From a checkpoint of a small model that answers yes/no questions on an image's attributes.
Model: 13.9M parameters, 64-pixel images, encoder arch convnext, encoder patch size [4, 4], encoder widths [96, 192, 384], fusion encoder width 192, fusion encoder layers 12, fusion encoder norm rmsnorm.
Data: trained on regions of photos with short descriptions (Visual Genome), 203450 training examples, 3.9 epochs.
Rows from block 5 of the image encoder of a small model that answers yes/no questions on an image's attributes, named by matrix and row number. Rows with one number belong to one neuron. Each number is 50 + 10 x the weight over its row's rms, rounded and kept within 0 to 99. All counts start at 0. After the name is the row's rms in percent of the matrix's.
After each neuron's rows are labels from the 100 images, of 14976, where the neuron reaches its largest size: "colour at peak" is the nearest of a few named colours to the mean colour under the peak. Only what is clearly more common there than usual is listed. The data: regions of photos with short descriptions (Visual Genome). In brackets: how many of the 100.
# gate: MLP gate (encoder.blocks.5.mlp.gate.weight, 512x192), inputs 96-191
# fc1: MLP up (encoder.blocks.5.mlp.fc1.weight, 512x192), inputs 96-191
# fc2: MLP down (encoder.blocks.5.mlp.fc2.weight, 192x512, transposed), outputs 96-191

gate.309 185:41 51 45 62 48 54 84 44 52 40 51 45 55 53 64 26 41 48 31 41 73 51 58 38 37 63 40 44 50 52 55 48 49 51 38 39 57 56 48 42 51 56 28 50 48 62 58 38 49 55 68 34 42 53 59 57 43 55 56 42 51 56 51 40 46 43 53 71 50 43 63 49 50 56 50 43 56 63 80 52 48 70 35 44 43 45 48 46 46 54 35 51 50 63 54 54
fc1.309 188:50 42 55 43 47 61 21 47 57 54 51 43 41 48 52 59 40 68 62 80 32 45 39 52 63 54 52 45 60 57 42 50 36 71 56 68 35 52 35 43 50 58 70 32 55 19 61 31 55 58 40 60 53 51 28 57 33 32 71 33 39 39 48 46 42 46 56 41 47 38 35 44 56 39 69 60 57 52 51 66 45 44 60 51 59 52 46 44 59 30 37 49 47 51 41 64
fc2.309 175:52 26 58 49 57 38 54 44 47 58 49 61 44 52 51 74 52 54 62 55 53 62 36 64 48 42 27 50 48 48 45 54 49 47 55 56 53 58 49 64 53 52 46 57 61 49 50 53 12 60 59 63 55 38 48 48 36 58 51 46 76 47 39 47 35 49 59 25 37 51 43 44 40 56 47 45 57 33 34 54 47 51 54 53 49 52 41 59 55 48 51 48 60 40 48 36
colour at peak: grey (64)

gate.71 162:41 45 39 60 44 59 54 42 30 44 42 66 68 31 66 43 24 55 67 41 68 45 69 56 59 65 56 50 52 63 43 51 66 47 29 52 43 40 51 54 40 51 40 60 46 62 49 39 70 54 65 45 52 51 53 56 52 47 66 44 40 63 58 60 29 45 39 52 44 34 42 52 54 52 46 51 49 59 42 52 57 28 46 32 80 59 53 58 51 41 46 55 41 56 42 36
fc1.71 159:46 42 52 57 62 35 44 55 47 50 54 56 48 44 32 46 33 58 58 54 54 56 38 53 23 41 54 48 70 52 53 40 57 33 44 57 67 52 59 48 30 47 31 49 43 61 53 37 58 63 58 66 42 54 58 40 50 37 33 56 57 20 68 32 51 56 43 59 41 39 44 48 48 32 49 50 77 45 44 46 49 55 53 41 59 56 53 50 46 67 58 66 47 51 40 25
fc2.71 164:46 41 55 51 69 41 49 78 60 54 54 41 40 59 64 47 58 45 51 41 49 57 69 46 59 35 50 52 42 47 38 49 40 43 53 41 59 48 58 36 50 43 41 52 51 53 42 34 24 39 46 35 37 51 56 47 48 46 55 63 45 62 59 41 56 74 58 61 53 67 61 32 50 24 65 50 54 65 56 60 48 31 50 45 49 50 48 58 46 45 80 53 50 52 55 59
colour at peak: grey (64)

gate.185 150:59 32 46 57 55 58 65 56 33 58 49 60 53 43 58 49 48 50 41 45 32 56 53 62 44 57 65 54 51 31 51 47 56 57 48 44 26 66 51 33 52 47 38 59 48 51 49 44 40 58 58 54 50 31 53 49 67 55 45 46 58 47 55 37 52 47 54 66 58 66 43 43 34 42 67 48 43 47 52 49 51 44 44 39 31 51 47 74 56 50 68 47 79 39 44 50
fc1.185 138:51 43 54 54 60 51 34 39 41 52 47 58 37 44 64 70 56 49 46 43 44 65 48 55 56 52 52 46 42 44 67 51 66 33 58 54 56 65 60 39 59 33 63 40 51 50 35 52 55 59 32 44 43 55 35 47 56 40 47 49 50 55 40 52 54 67 32 39 50 57 38 52 58 42 42 46 41 56 60 62 25 52 30 52 43 62 61 57 30 63 55 41 37 57 56 63
fc2.185 137:44 58 36 43 38 46 47 63 49 59 60 35 61 39 58 56 46 57 63 43 48 62 28 35 54 45 62 51 55 34 43 44 45 73 44 32 20 51 82 54 44 54 57 51 48 48 37 39 45 69 44 61 51 46 61 54 48 70 42 34 48 46 44 48 74 52 45 48 47 47 57 58 37 64 40 55 61 60 49 35 54 45 44 57 46 52 54 48 64 51 51 61 56 57 50 61
colour at peak: pink (31)

gate.457 170:50 51 43 63 50 57 70 28 69 61 44 43 47 51 39 55 30 61 47 50 49 47 57 58 34 43 59 73 33 50 46 52 46 37 62 45 48 41 41 35 43 34 35 56 66 38 46 39 43 47 52 36 59 53 57 48 48 50 55 54 56 45 36 45 67 38 56 43 47 58 39 52 50 25 39 57 66 43 45 51 68 42 41 54 40 56 50 48 36 37 56 42 53 46 54 63
fc1.457 157:38 42 48 51 68 51 55 46 54 45 43 29 57 53 39 48 34 57 55 58 78 45 51 54 57 57 48 76 48 42 47 60 48 53 72 58 57 53 28 36 62 44 49 62 54 43 42 51 53 57 61 55 42 60 44 22 45 50 48 51 57 42 42 46 64 43 45 41 44 40 55 62 65 47 43 56 57 53 64 46 64 39 35 42 57 47 62 55 44 36 60 47 54 46 44 34
fc2.457 165:29 44 39 30 48 46 51 53 69 49 49 53 41 57 70 46 60 66 51 63 25 67 53 55 48 41 59 43 51 45 39 40 71 55 41 44 64 41 49 47 36 54 55 52 37 47 51 47 48 43 50 41 49 48 55 60 35 63 65 44 65 42 53 55 63 35 43 68 55 51 38 58 46 69 58 36 66 58 45 55 68 50 45 43 57 48 40 39 43 52 61 64 58 58 51 40
colour at peak: white (42)

gate.290 128:51 54 43 36 47 48 49 66 45 67 63 55 42 40 57 46 60 55 52 34 47 39 45 37 62 68 53 55 44 60 52 41 56 41 58 54 54 55 46 67 48 25 52 62 58 52 59 37 63 52 36 43 52 40 36 58 51 39 55 51 74 56 60 35 35 41 51 47 50 63 41 52 46 64 41 68 61 40 41 58 42 44 40 45 39 45 51 60 43 61 40 54 63 47 40 59
fc1.290 121:42 48 23 36 71 46 54 61 39 47 48 42 36 54 36 54 55 68 47 42 50 43 48 41 47 36 59 35 63 48 62 53 63 38 53 40 34 58 65 58 45 44 49 67 70 32 62 48 61 47 38 29 63 59 37 50 65 51 42 58 61 53 55 33 43 44 57 40 54 44 44 44 57 47 40 46 66 49 51 52 38 53 29 49 53 56 49 55 62 59 58 43 62 59 32 66
fc2.290 122:44 52 42 63 43 60 60 45 54 20 56 33 42 34 50 65 51 60 60 46 42 37 57 47 46 57 52 59 54 53 67 58 57 59 46 51 48 51 51 47 45 42 64 42 59 44 39 44 61 59 42 56 46 54 61 26 70 39 57 55 44 39 51 59 38 39 36 33 49 76 51 43 51 56 24 49 49 54 43 37 64 51 60 49 54 56 60 44 48 62 51 47 62 33 52 51
colour at peak: pink (30)

gate.286 011:51 47 35 58 55 43 62 45 42 44 74 44 69 47 59 49 48 53 41 37 62 60 52 54 52 68 50 53 43 46 62 46 58 43 53 43 47 46 46 38 58 59 54 60 62 59 60 52 50 46 41 55 73 37 57 55 56 57 47 64 55 60 43 46 43 36 43 47 60 28 45 63 39 42 53 56 57 58 47 40 43 55 41 38 52 78 49 61 38 41 57 63 51 47 36 57
fc1.286 011:53 60 56 46 52 42 56 32 58 28 65 41 64 47 50 45 30 59 34 36 46 62 43 54 48 63 58 42 51 53 58 46 65 53 66 51 58 49 27 49 53 69 59 54 55 49 40 41 72 43 57 50 52 49 56 50 40 65 49 66 57 65 38 47 39 40 46 42 65 37 46 62 56 46 52 33 45 53 58 55 41 38 57 35 54 77 55 57 52 39 42 47 48 48 43 46
fc2.286 011:52 59 46 44 36 44 56 65 55 60 35 48 50 50 69 31 50 53 52 55 69 56 39 58 51 45 38 60 55 31 72 65 62 49 51 47 48 56 49 54 58 40 46 61 42 52 58 63 37 59 39 45 62 46 59 45 32 51 43 45 61 47 56 46 39 40 63 61 45 64 44 43 39 33 62 53 47 51 46 69 58 45 66 59 46 58 40 64 40 41 50 39 50 46 42 28
colour at peak: pink (26)

gate.56 124:39 28 50 24 69 54 45 51 47 64 46 33 41 54 54 44 48 28 44 55 51 48 59 45 32 46 60 48 46 59 64 50 59 57 49 70 51 48 55 56 52 44 35 84 51 44 57 63 39 60 52 40 51 59 43 55 55 48 38 49 41 56 49 44 39 46 52 45 54 61 40 64 58 54 64 63 55 57 49 58 52 61 51 44 43 53 53 39 52 48 61 57 41 48 42 62
fc1.56 123:70 55 72 58 35 54 38 41 41 38 58 49 48 43 41 57 38 50 57 54 35 40 44 60 68 32 45 53 47 54 64 35 48 68 58 45 39 62 59 44 47 50 41 42 43 47 58 50 73 54 47 57 39 18 53 53 37 62 54 41 52 57 49 57 46 41 53 50 69 44 53 48 49 43 57 64 60 76 47 58 51 26 43 61 49 52 31 56 58 44 44 47 58 43 52 35
fc2.56 115:53 41 51 51 57 60 44 50 50 56 59 65 43 64 52 59 55 41 64 53 48 28 46 65 37 55 49 60 47 43 58 56 47 55 55 55 62 37 38 31 92 55 52 44 41 45 63 53 40 59 67 41 41 47 47 55 57 59 39 46 43 54 43 53 56 33 43 45 48 39 57 51 37 42 51 43 46 56 38 51 46 47 50 50 46 51 50 59 35 43 57 71 51 50 39 56
colour at peak: orange (31)

gate.240 147:34 48 44 44 67 71 54 47 55 73 48 63 56 40 51 42 61 41 64 45 43 38 60 66 47 53 46 48 45 37 58 67 36 50 40 52 51 35 63 53 36 60 42 51 55 55 56 60 43 39 46 56 39 35 47 42 49 68 40 65 46 47 45 39 55 69 43 41 38 43 57 72 59 38 45 47 63 64 57 56 39 60 41 41 48 54 55 43 57 54 54 52 39 49 47 35
fc1.240 161:38 42 50 53 47 53 39 49 48 58 54 50 31 55 43 35 50 55 47 74 32 39 48 62 60 41 47 46 49 53 60 64 65 42 53 66 48 61 56 56 28 66 64 55 52 49 49 50 38 58 47 37 44 49 53 44 30 43 55 46 50 51 48 54 41 44 41 46 45 51 60 32 61 56 46 22 43 47 61 34 54 47 57 42 47 38 44 46 47 45 39 54 53 46 53 57
fc2.240 162:45 68 56 29 41 42 51 66 50 56 40 49 60 56 42 23 30 37 52 45 46 45 50 58 45 50 42 63 50 40 51 38 38 34 57 26 62 54 40 43 60 51 62 50 51 51 40 41 59 47 55 62 58 44 52 40 34 50 41 65 41 38 48 47 50 58 52 50 38 61 38 40 58 58 47 53 44 37 51 48 47 36 45 49 50 51 56 51 23 40 46 65 54 51 45 65
colour at peak: white (26)

gate.27 157:34 45 61 57 38 50 51 46 46 41 52 36 50 51 46 52 42 38 54 33 37 31 52 57 41 44 41 53 53 48 62 45 40 50 38 40 67 37 53 57 53 30 36 59 43 46 45 47 64 64 58 59 45 56 51 48 60 52 68 43 57 39 49 72 51 37 58 46 82 46 73 48 60 51 51 34 41 46 57 51 60 62 59 39 49 77 69 48 50 65 38 42 46 38 53 52
fc1.27 164:56 43 62 41 41 62 38 48 60 52 55 57 54 50 50 41 60 42 47 57 55 51 59 49 62 59 61 61 54 31 44 42 37 69 56 48 51 49 49 57 45 64 88 43 72 53 72 36 45 42 57 59 52 50 62 54 55 44 40 44 47 64 42 42 42 54 69 52 28 72 34 59 28 60 35 54 45 40 40 60 54 42 46 58 59 50 37 34 66 40 41 48 55 48 47 71
fc2.27 159:54 37 46 35 47 55 54 50 41 41 42 62 37 37 52 46 39 45 63 49 52 55 67 46 49 46 17 42 34 58 65 61 44 57 63 52 63 37 52 66 51 32 51 51 57 48 39 56 28 66 50 31 39 36 49 52 36 60 48 42 68 52 56 47 40 48 36 51 65 50 65 38 55 40 54 62 42 44 42 59 59 45 35 54 55 47 46 63 60 44 51 36 25 48 49 56
colour at peak: grey (65)

gate.98 151:37 52 56 56 50 56 55 51 44 50 53 54 60 51 22 56 65 41 59 42 41 54 66 50 57 58 34 50 42 36 35 51 54 59 64 47 49 62 63 25 64 57 58 38 51 40 57 46 49 45 70 56 58 47 42 44 44 55 57 36 45 49 46 65 60 50 37 59 50 40 62 46 53 42 42 55 35 52 42 45 37 59 47 29 34 54 52 43 49 58 60 73 53 64 65 51
fc1.98 148:53 41 38 63 47 34 57 47 45 50 65 42 72 46 61 54 62 54 41 45 58 46 47 44 38 53 49 52 57 43 52 46 47 63 53 45 42 50 62 61 34 47 45 46 50 47 28 57 43 50 55 52 44 46 58 60 34 39 44 54 47 60 46 38 46 51 44 65 68 55 47 41 57 51 71 44 52 30 61 71 57 47 44 35 28 54 36 62 67 34 45 49 46 38 47 58
fc2.98 162:54 52 58 63 42 26 61 63 34 43 58 48 45 47 30 47 69 72 57 56 69 49 46 51 49 73 59 66 50 48 48 59 50 57 41 53 44 60 54 30 32 38 42 47 51 50 52 45 65 47 47 56 42 63 52 49 65 34 45 45 58 44 60 61 56 34 39 47 63 67 40 73 47 70 55 49 35 60 64 50 62 48 39 43 58 66 45 36 52 51 42 54 50 46 33 26
colour at peak: white (27)

gate.173 184:55 35 22 60 66 74 47 44 57 41 60 51 56 37 53 41 33 35 44 43 52 66 54 50 51 52 23 25 55 54 44 54 63 53 58 76 59 75 44 51 43 62 54 57 49 53 58 57 52 50 50 59 41 51 61 50 39 62 49 64 33 57 51 47 58 27 39 49 51 36 39 53 57 55 59 45 42 67 44 45 63 39 46 56 39 62 50 58 53 48 54 45 45 35 48 51
fc1.173 186:48 48 61 60 54 35 61 45 56 49 63 32 36 49 40 55 52 63 58 43 55 66 64 40 47 45 71 39 48 66 52 41 45 35 44 41 54 48 56 50 63 34 28 46 42 53 51 47 51 43 64 47 48 48 35 56 37 42 53 56 64 42 54 48 49 64 43 47 51 62 39 45 70 39 38 48 60 49 71 67 53 45 40 52 45 62 27 51 33 59 63 58 46 19 44 52
fc2.173 196:45 25 50 51 43 55 56 50 43 82 59 54 52 44 47 60 54 57 46 59 36 43 76 47 45 50 70 53 54 52 50 47 50 48 46 49 60 51 42 33 58 48 49 49 49 61 51 58 48 49 35 59 42 52 52 46 46 47 60 56 30 45 37 56 76 53 66 28 92 42 66 50 49 52 39 46 58 44 63 55 49 44 49 55 61 44 63 44 66 59 56 55 45 50 42 48
colour at peak: pink (28)

gate.406 015:41 51 50 47 59 55 48 29 58 53 36 54 57 48 49 48 49 36 49 57 60 54 54 58 59 57 66 42 48 35 63 47 54 41 51 50 49 63 51 59 47 67 37 43 51 41 49 52 45 53 47 58 66 58 66 70 66 46 64 43 40 30 53 41 58 43 50 46 40 41 59 44 46 37 47 76 43 44 42 50 69 42 61 44 46 50 51 31 53 29 38 59 37 64 62 58
fc1.406 015:34 49 55 39 39 50 39 41 49 42 44 54 66 52 48 62 51 45 61 54 52 51 34 55 31 43 35 29 58 46 34 68 56 61 53 43 68 56 36 30 58 39 47 38 58 55 58 53 51 55 34 32 37 42 47 44 36 44 51 65 64 57 47 56 39 55 41 55 50 33 45 57 45 60 46 36 61 53 51 64 35 48 65 52 44 60 40 71 37 24 54 70 57 43 35 41
fc2.406 014:48 52 54 69 53 70 35 61 49 41 53 29 61 53 48 63 52 43 42 54 39 55 38 68 51 82 55 54 60 51 58 49 45 42 75 64 50 52 42 56 48 60 35 51 44 47 33 41 34 40 53 47 50 45 48 52 54 41 66 44 48 42 58 54 56 52 50 61 50 59 34 64 48 48 52 57 54 37 35 53 46 52 56 35 44 62 51 47 55 39 78 45 63 48 52 56
colour at peak: black (34)

gate.3 168:61 57 46 42 49 46 37 49 57 45 50 47 55 48 34 50 43 50 57 65 48 39 48 61 40 47 39 44 62 41 64 59 27 48 52 52 52 62 37 48 47 45 54 53 27 29 40 53 55 50 60 39 37 37 49 38 58 53 50 34 42 52 45 63 65 47 56 30 32 66 66 35 55 44 45 62 40 58 45 53 34 51 48 48 51 53 41 37 52 37 54 66 53 68 60 55
fc1.3 177:54 38 67 42 42 63 56 43 65 39 48 55 31 63 41 51 32 57 48 49 54 43 30 62 51 60 33 62 53 44 38 34 70 48 42 46 58 55 48 54 55 45 69 63 37 39 48 57 44 58 57 53 55 46 47 32 59 43 19 48 52 65 35 52 42 56 50 56 30 49 67 60 44 48 52 31 54 51 77 47 54 53 39 43 59 55 70 38 45 56 47 52 57 57 46 46
fc2.3 189:50 55 74 48 58 53 54 44 51 55 45 44 40 43 49 47 50 50 58 45 34 53 49 39 50 54 36 48 48 58 55 49 52 42 58 52 55 49 76 58 62 66 46 54 42 54 34 49 57 56 40 42 44 48 50 44 43 27 50 47 58 31 68 53 78 56 51 50 28 36 41 36 54 45 36 48 58 55 66 47 61 28 44 57 55 55 36 60 44 50 29 39 38 47 47 47
colour at peak: white (29)

gate.483 011:54 59 50 59 56 53 66 56 61 64 43 52 46 77 62 35 42 71 54 54 44 49 38 43 58 62 69 58 58 65 49 47 75 39 52 46 58 56 64 52 46 52 56 51 28 44 39 57 49 54 35 37 71 48 46 47 75 45 41 70 29 46 45 53 63 44 32 50 54 73 45 47 50 45 46 39 59 52 50 41 43 47 59 43 38 29 49 42 64 58 46 47 44 34 41 46
fc1.483 011:38 55 51 62 54 60 67 53 51 59 66 25 49 51 47 42 52 53 59 42 51 58 57 47 47 49 61 72 54 52 66 63 65 34 42 42 50 65 60 61 47 55 25 40 35 66 42 39 40 45 52 53 65 32 50 58 52 63 41 61 57 41 58 40 64 51 58 48 48 45 39 59 58 46 54 45 77 52 52 49 37 36 49 53 31 38 58 55 54 39 58 70 31 36 40 54
fc2.483 011:46 60 20 32 52 41 47 40 65 57 62 46 44 51 57 60 65 46 66 52 52 32 42 46 70 43 28 54 43 43 60 64 68 67 38 42 56 47 44 34 41 64 53 54 38 32 43 49 53 66 40 43 53 54 41 52 41 55 42 35 52 51 36 47 45 68 77 56 49 40 41 32 64 47 54 56 66 53 53 49 65 63 68 48 56 57 50 55 51 51 63 48 53 57 37 46
colour at peak: grey (67)

gate.107 085:52 18 43 37 51 53 38 46 61 33 49 38 44 43 57 57 47 60 46 49 54 35 59 49 46 49 64 51 62 45 54 38 58 49 57 52 35 55 35 40 46 57 46 47 44 63 49 38 43 37 59 57 47 39 38 50 26 45 65 39 31 56 45 81 48 54 50 50 43 64 56 55 67 51 51 63 60 51 64 59 51 51 45 51 50 42 51 64 37 61 46 60 44 45 58 60
fc1.107 084:55 63 47 48 37 53 43 43 44 50 50 45 62 74 50 46 36 60 55 57 58 47 60 60 48 58 38 40 46 47 71 60 51 39 54 56 75 51 63 55 52 46 44 43 46 47 49 32 43 42 50 26 48 44 42 42 56 52 37 35 60 76 57 49 36 42 52 48 46 51 26 50 30 37 52 57 43 56 42 37 36 42 49 69 61 47 45 52 48 44 52 54 67 50 63 55
fc2.107 079:45 51 56 49 39 46 46 56 33 55 50 66 33 50 57 29 44 42 57 53 37 48 47 54 47 63 47 57 57 65 60 56 56 65 59 47 53 34 40 32 62 49 43 54 52 39 56 35 47 58 44 56 66 44 49 41 31 64 50 67 54 42 46 58 46 46 46 62 54 55 30 55 55 40 38 66 71 47 35 44 56 52 42 55 43 71 73 37 35 68 49 60 46 59 49 67
colour at peak: black (30)

gate.10 116:47 46 54 51 49 46 51 45 67 41 43 50 58 70 54 40 25 41 52 41 44 51 55 46 64 46 60 56 55 33 39 43 53 54 71 33 69 60 50 62 41 33 72 56 60 40 46 38 37 58 57 50 58 71 64 53 47 60 53 53 53 59 45 51 47 43 44 34 29 44 45 45 33 38 52 52 36 44 38 49 45 58 52 59 55 50 55 27 63 43 47 56 52 39 68 44
fc1.10 115:47 45 60 49 46 34 56 47 66 42 42 41 46 46 49 45 61 57 27 34 48 60 57 44 59 55 40 61 44 59 51 43 41 68 50 40 39 37 51 46 37 49 38 57 67 60 53 45 50 42 45 48 42 15 63 62 59 69 63 44 66 48 52 51 70 36 48 64 61 48 59 38 59 35 40 51 61 41 51 41 40 50 60 43 60 61 52 59 48 56 53 65 57 68 46 56
fc2.10 120:52 48 29 33 33 41 57 39 50 52 34 38 48 59 52 68 63 40 34 45 36 45 29 49 47 56 39 50 39 53 42 50 66 50 48 49 41 42 39 31 51 47 51 44 55 58 41 50 35 38 54 57 55 73 31 50 69 45 65 55 50 52 53 37 49 45 42 56 57 63 65 59 63 66 50 62 55 28 39 48 61 64 52 49 55 53 53 45 42 49 53 70 62 40 47 56
colour at peak: white (52); pink (25)