A small model that answers yes/no questions on an image's attributes, trained from scratch.
Model: encoder activation swiglu, encoder patch size [4, 4], encoder depths [2, 4, 4], encoder widths [96, 192, 384], fusion encoder width 192, fusion encoder layers 12.
Training: muon at rate 0.035, 12500 steps.
Rows from block 5 of the image encoder of a small model that answers yes/no questions on an image's attributes, named by matrix and row number. Rows with one number belong to one neuron. Each number is 500 + 25 x the weight over its row's rms, rounded and kept within 0 to 999. All counts start at 0. Numbers have three digits each.
After each neuron's rows are labels from the 100 images, of 14976, where the neuron reaches its largest size: "responds to" is what is common among them. Only what is clearly more common there than usual is listed. The data: regions of photos with short descriptions (Visual Genome).
# gate: MLP gate (encoder.blocks.5.mlp.gate.weight, 512x192), inputs 0-95
# fc1: MLP up (encoder.blocks.5.mlp.fc1.weight, 512x192), inputs 0-95
# fc2: MLP down (encoder.blocks.5.mlp.fc2.weight, 192x512, transposed), outputs 0-95

gate.6:468502536498518505462483450464501446477512514506513510521516509523490508537525545446482493475501504505476496507521485553495478458457489515491444476452500482529488498500476512508487500509507502500515421471507519493567555483510499483479493515498506480484481480496502470493483510521491517487
fc1.6:518543479492522479521512527527459503508447487503526532488505474487497465478481526516489482505498482511527459506492551490490491525451530470510495470493518506452523452485482502480516489484536505505527499507497518543467467490484514542484510527517486530533537504550507535498474489507490481499
fc2.6:498512497441489422504511502527468499522503497467526481517463501546496502492544476518434514500470508517529534521489462525485532459484516529480505536503549506495501447511495499520534472444505505477475492513527468463517529475535481531567468475546491542495497519503523501480472509499492451485
responds to: text has "train"

gate.479:497489511463478536510504484511507502515484498464474504521464500434486489476527482516525486469493506540530513499535503531513515509524498482456502547514473480513477515448518491487545490484481478495465477473515504507541499479535489458482499484467506470517527498491492484471500508481506476513
fc1.479:493499506524474453499506546516581536512510523488484503540513493509463461537485471530496470482484464483529495516471504480461509531487509523520518453502479535526542464497538531495514510509510506531506530505498480496504476506484543492492532519499508512546520499503516511478484501504503496503
fc2.479:511468509500470554504490495543496498485470501517462459511489509503511506480489411483559489482508502540500510480527454473553520505539512483483550488512487512471535506508480486518531487529489505506516428494532542519522501488511438545435500513498499513473485502520522503491494526551514419502
responds to: text has "man"

gate.228:476520504503481521512434538450542487468484477498503515501507474483511494520505483493461518553482457518510448544479543507529507488473507469527470458503452495467486577518471502522480531520511484518509488507459574496491478497522506479533523494507493487471542489533484510487522500494486506539
fc1.228:517481525489535495515475462504461471431487476541508501493500500475461503470452500480519520486502471503477498491489520518515514522556544453474466495499460496515501518515580521483537493520489502486516525516508500485494511523520509517511549517530443528501473482531530510475513466502494509531
fc2.228:517490468509494529499505489508532496500489494511467487514502483511513485446524533500502507467482485528508505482468461515537481461515505479528533483487519508510502482501501515526446505542476503481481503500489495541486492515444530495414481570530470480500522505495476429532533523511440513466
responds to: text has "sky"; text has "blue"

gate.288:517539519501502532495491548487487518495484529517468501496532463496471481510502510541534497493473531501496493513482522505505473520472494475442522501473509495561474479490518509481486512508493493506489478444522535506501493504494505506479566504496491514496480475482515502514478471524497475452
fc1.288:546502529499510517507499486479490476476548537462491530514514489512507503533489512486526487518503485474496491523535510490493485504481536512492500536493478574551518521484523459488520508490461467516492486486486414487501495510522520530504508530464508508473462514476489543489461469484486497553
fc2.288:499492536490501501495550495460531505511539486508527540536472470485483535493521439482521500534475462535483491506529484468484479480471520516483487502557459496505468534550499489493567498455515515473526470508498512512521493464506507559525481527489529519471493514517493487548477508453493497523
responds to: text has "elephant"

gate.465:514457511496467464495513474539493497486539494513480529489504516489496539515485483474510496510467528511492528481482522531463491497511451547465491493506537512502559503537507492425501503486486540493474528477527478550523500496536480489524459515572504510520516503520429509468511509501492525550
fc1.465:503543462502486475478484477532475536504482504460498464511554481558463473520456475509534521501550502471470510504516535489461468561534483492488536464529512487525507523476495528494486509519525470528504521498467470465447469513509474504499494481504488530525468510523458495450502514490478483498
fc2.465:468442512517511527502506516492466488488514487487523460463539515519501508512475506529522457494489518516477505532480495500516554485502481530536511448534513483501490468496530460511486512494508494512530488474532492474509506492497537475523510483474533495478483503446470491455476535497494487518
responds to: text has "man"

gate.455:482493466543496518522523490499479479514515516489495454511501491503491524549520487485488527551476478492524511481497464487468455513481488525461542508523482521498464551519525495524541518485515526480496494515487492471519538471516492535493513467514502479509511529433506468506501463541480535505
fc1.455:487482519439518497484511528509467505534488531498499496510474477505486492525465515508516521543487505467521510509465500525534502496532494532451484504461500449465476518506507478505520485545510497483471519488528513438491510471484516471522495506483480513520486493478502514506489510493500521514
fc2.455:499502510516502491494531503484500493547518505511518465529506476502495463481463540538478553492497505501492479555490490470528484534555509512511471534485518482522481469491517549480487480554547500464532483499507493521504507500474495518456524563500496497535497510479513458498456506491517501513
responds to: text has "train"

gate.99:467493477512490528500519440527518504479488497514512485524507532473508523488506483496480459467508526483486481527531499530512509549483477500495514503509475506532500480491488475521452531494515502531503505510452541451479505483501508471505500478523534481530538509480544483490529511479468505516
fc1.99:510506483471496517495502554489498486515471494491510516461475528497482517483473465505480501525528477475544520512502504487473477458489490514528504507493501490476500473529489484478456502502501485519499506482522486538563476481480487510498487540481523513494487485503499563481527498510495489436
fc2.99:479505526481530514499512512503511519507523518500460531461521533466491514517538469521489491518487514494489490560496484507499483488482528506500528525509524514503467529502491504492486507478535500483519501463498518522524503492535471550450486533487520439487506493498481499548453436512478431509
responds to: text has "train"

gate.233:489483474551520510526513470497505526450496496486546489479495517487463557526522510489492515498532458505519466522489440509487512516508495505494427499531470517504485500494529519511528544453535485485508507503511492487535527465514489467497480519502483506492492527455535496504520474482496494478
fc1.233:473518504527494536530483501510525485478474487477512479469521499537485546522519465478470507535516486462475469541498485458486519518470464527551485471486507506500485478465511489513530510484516466450513449487491478511483545453523484515497499535529519509497526503500562473500493492521497520527
fc2.233:518486495471504549508487516501491480479481479541517508534525533499458519478468499529491535530486524502507487530564505477509519503453510525557513448507474488477471497494472480524475525548508517511549525493499502477481468488521466485546472494480510496493510507496513492491568473497443534508
responds to: text has "train"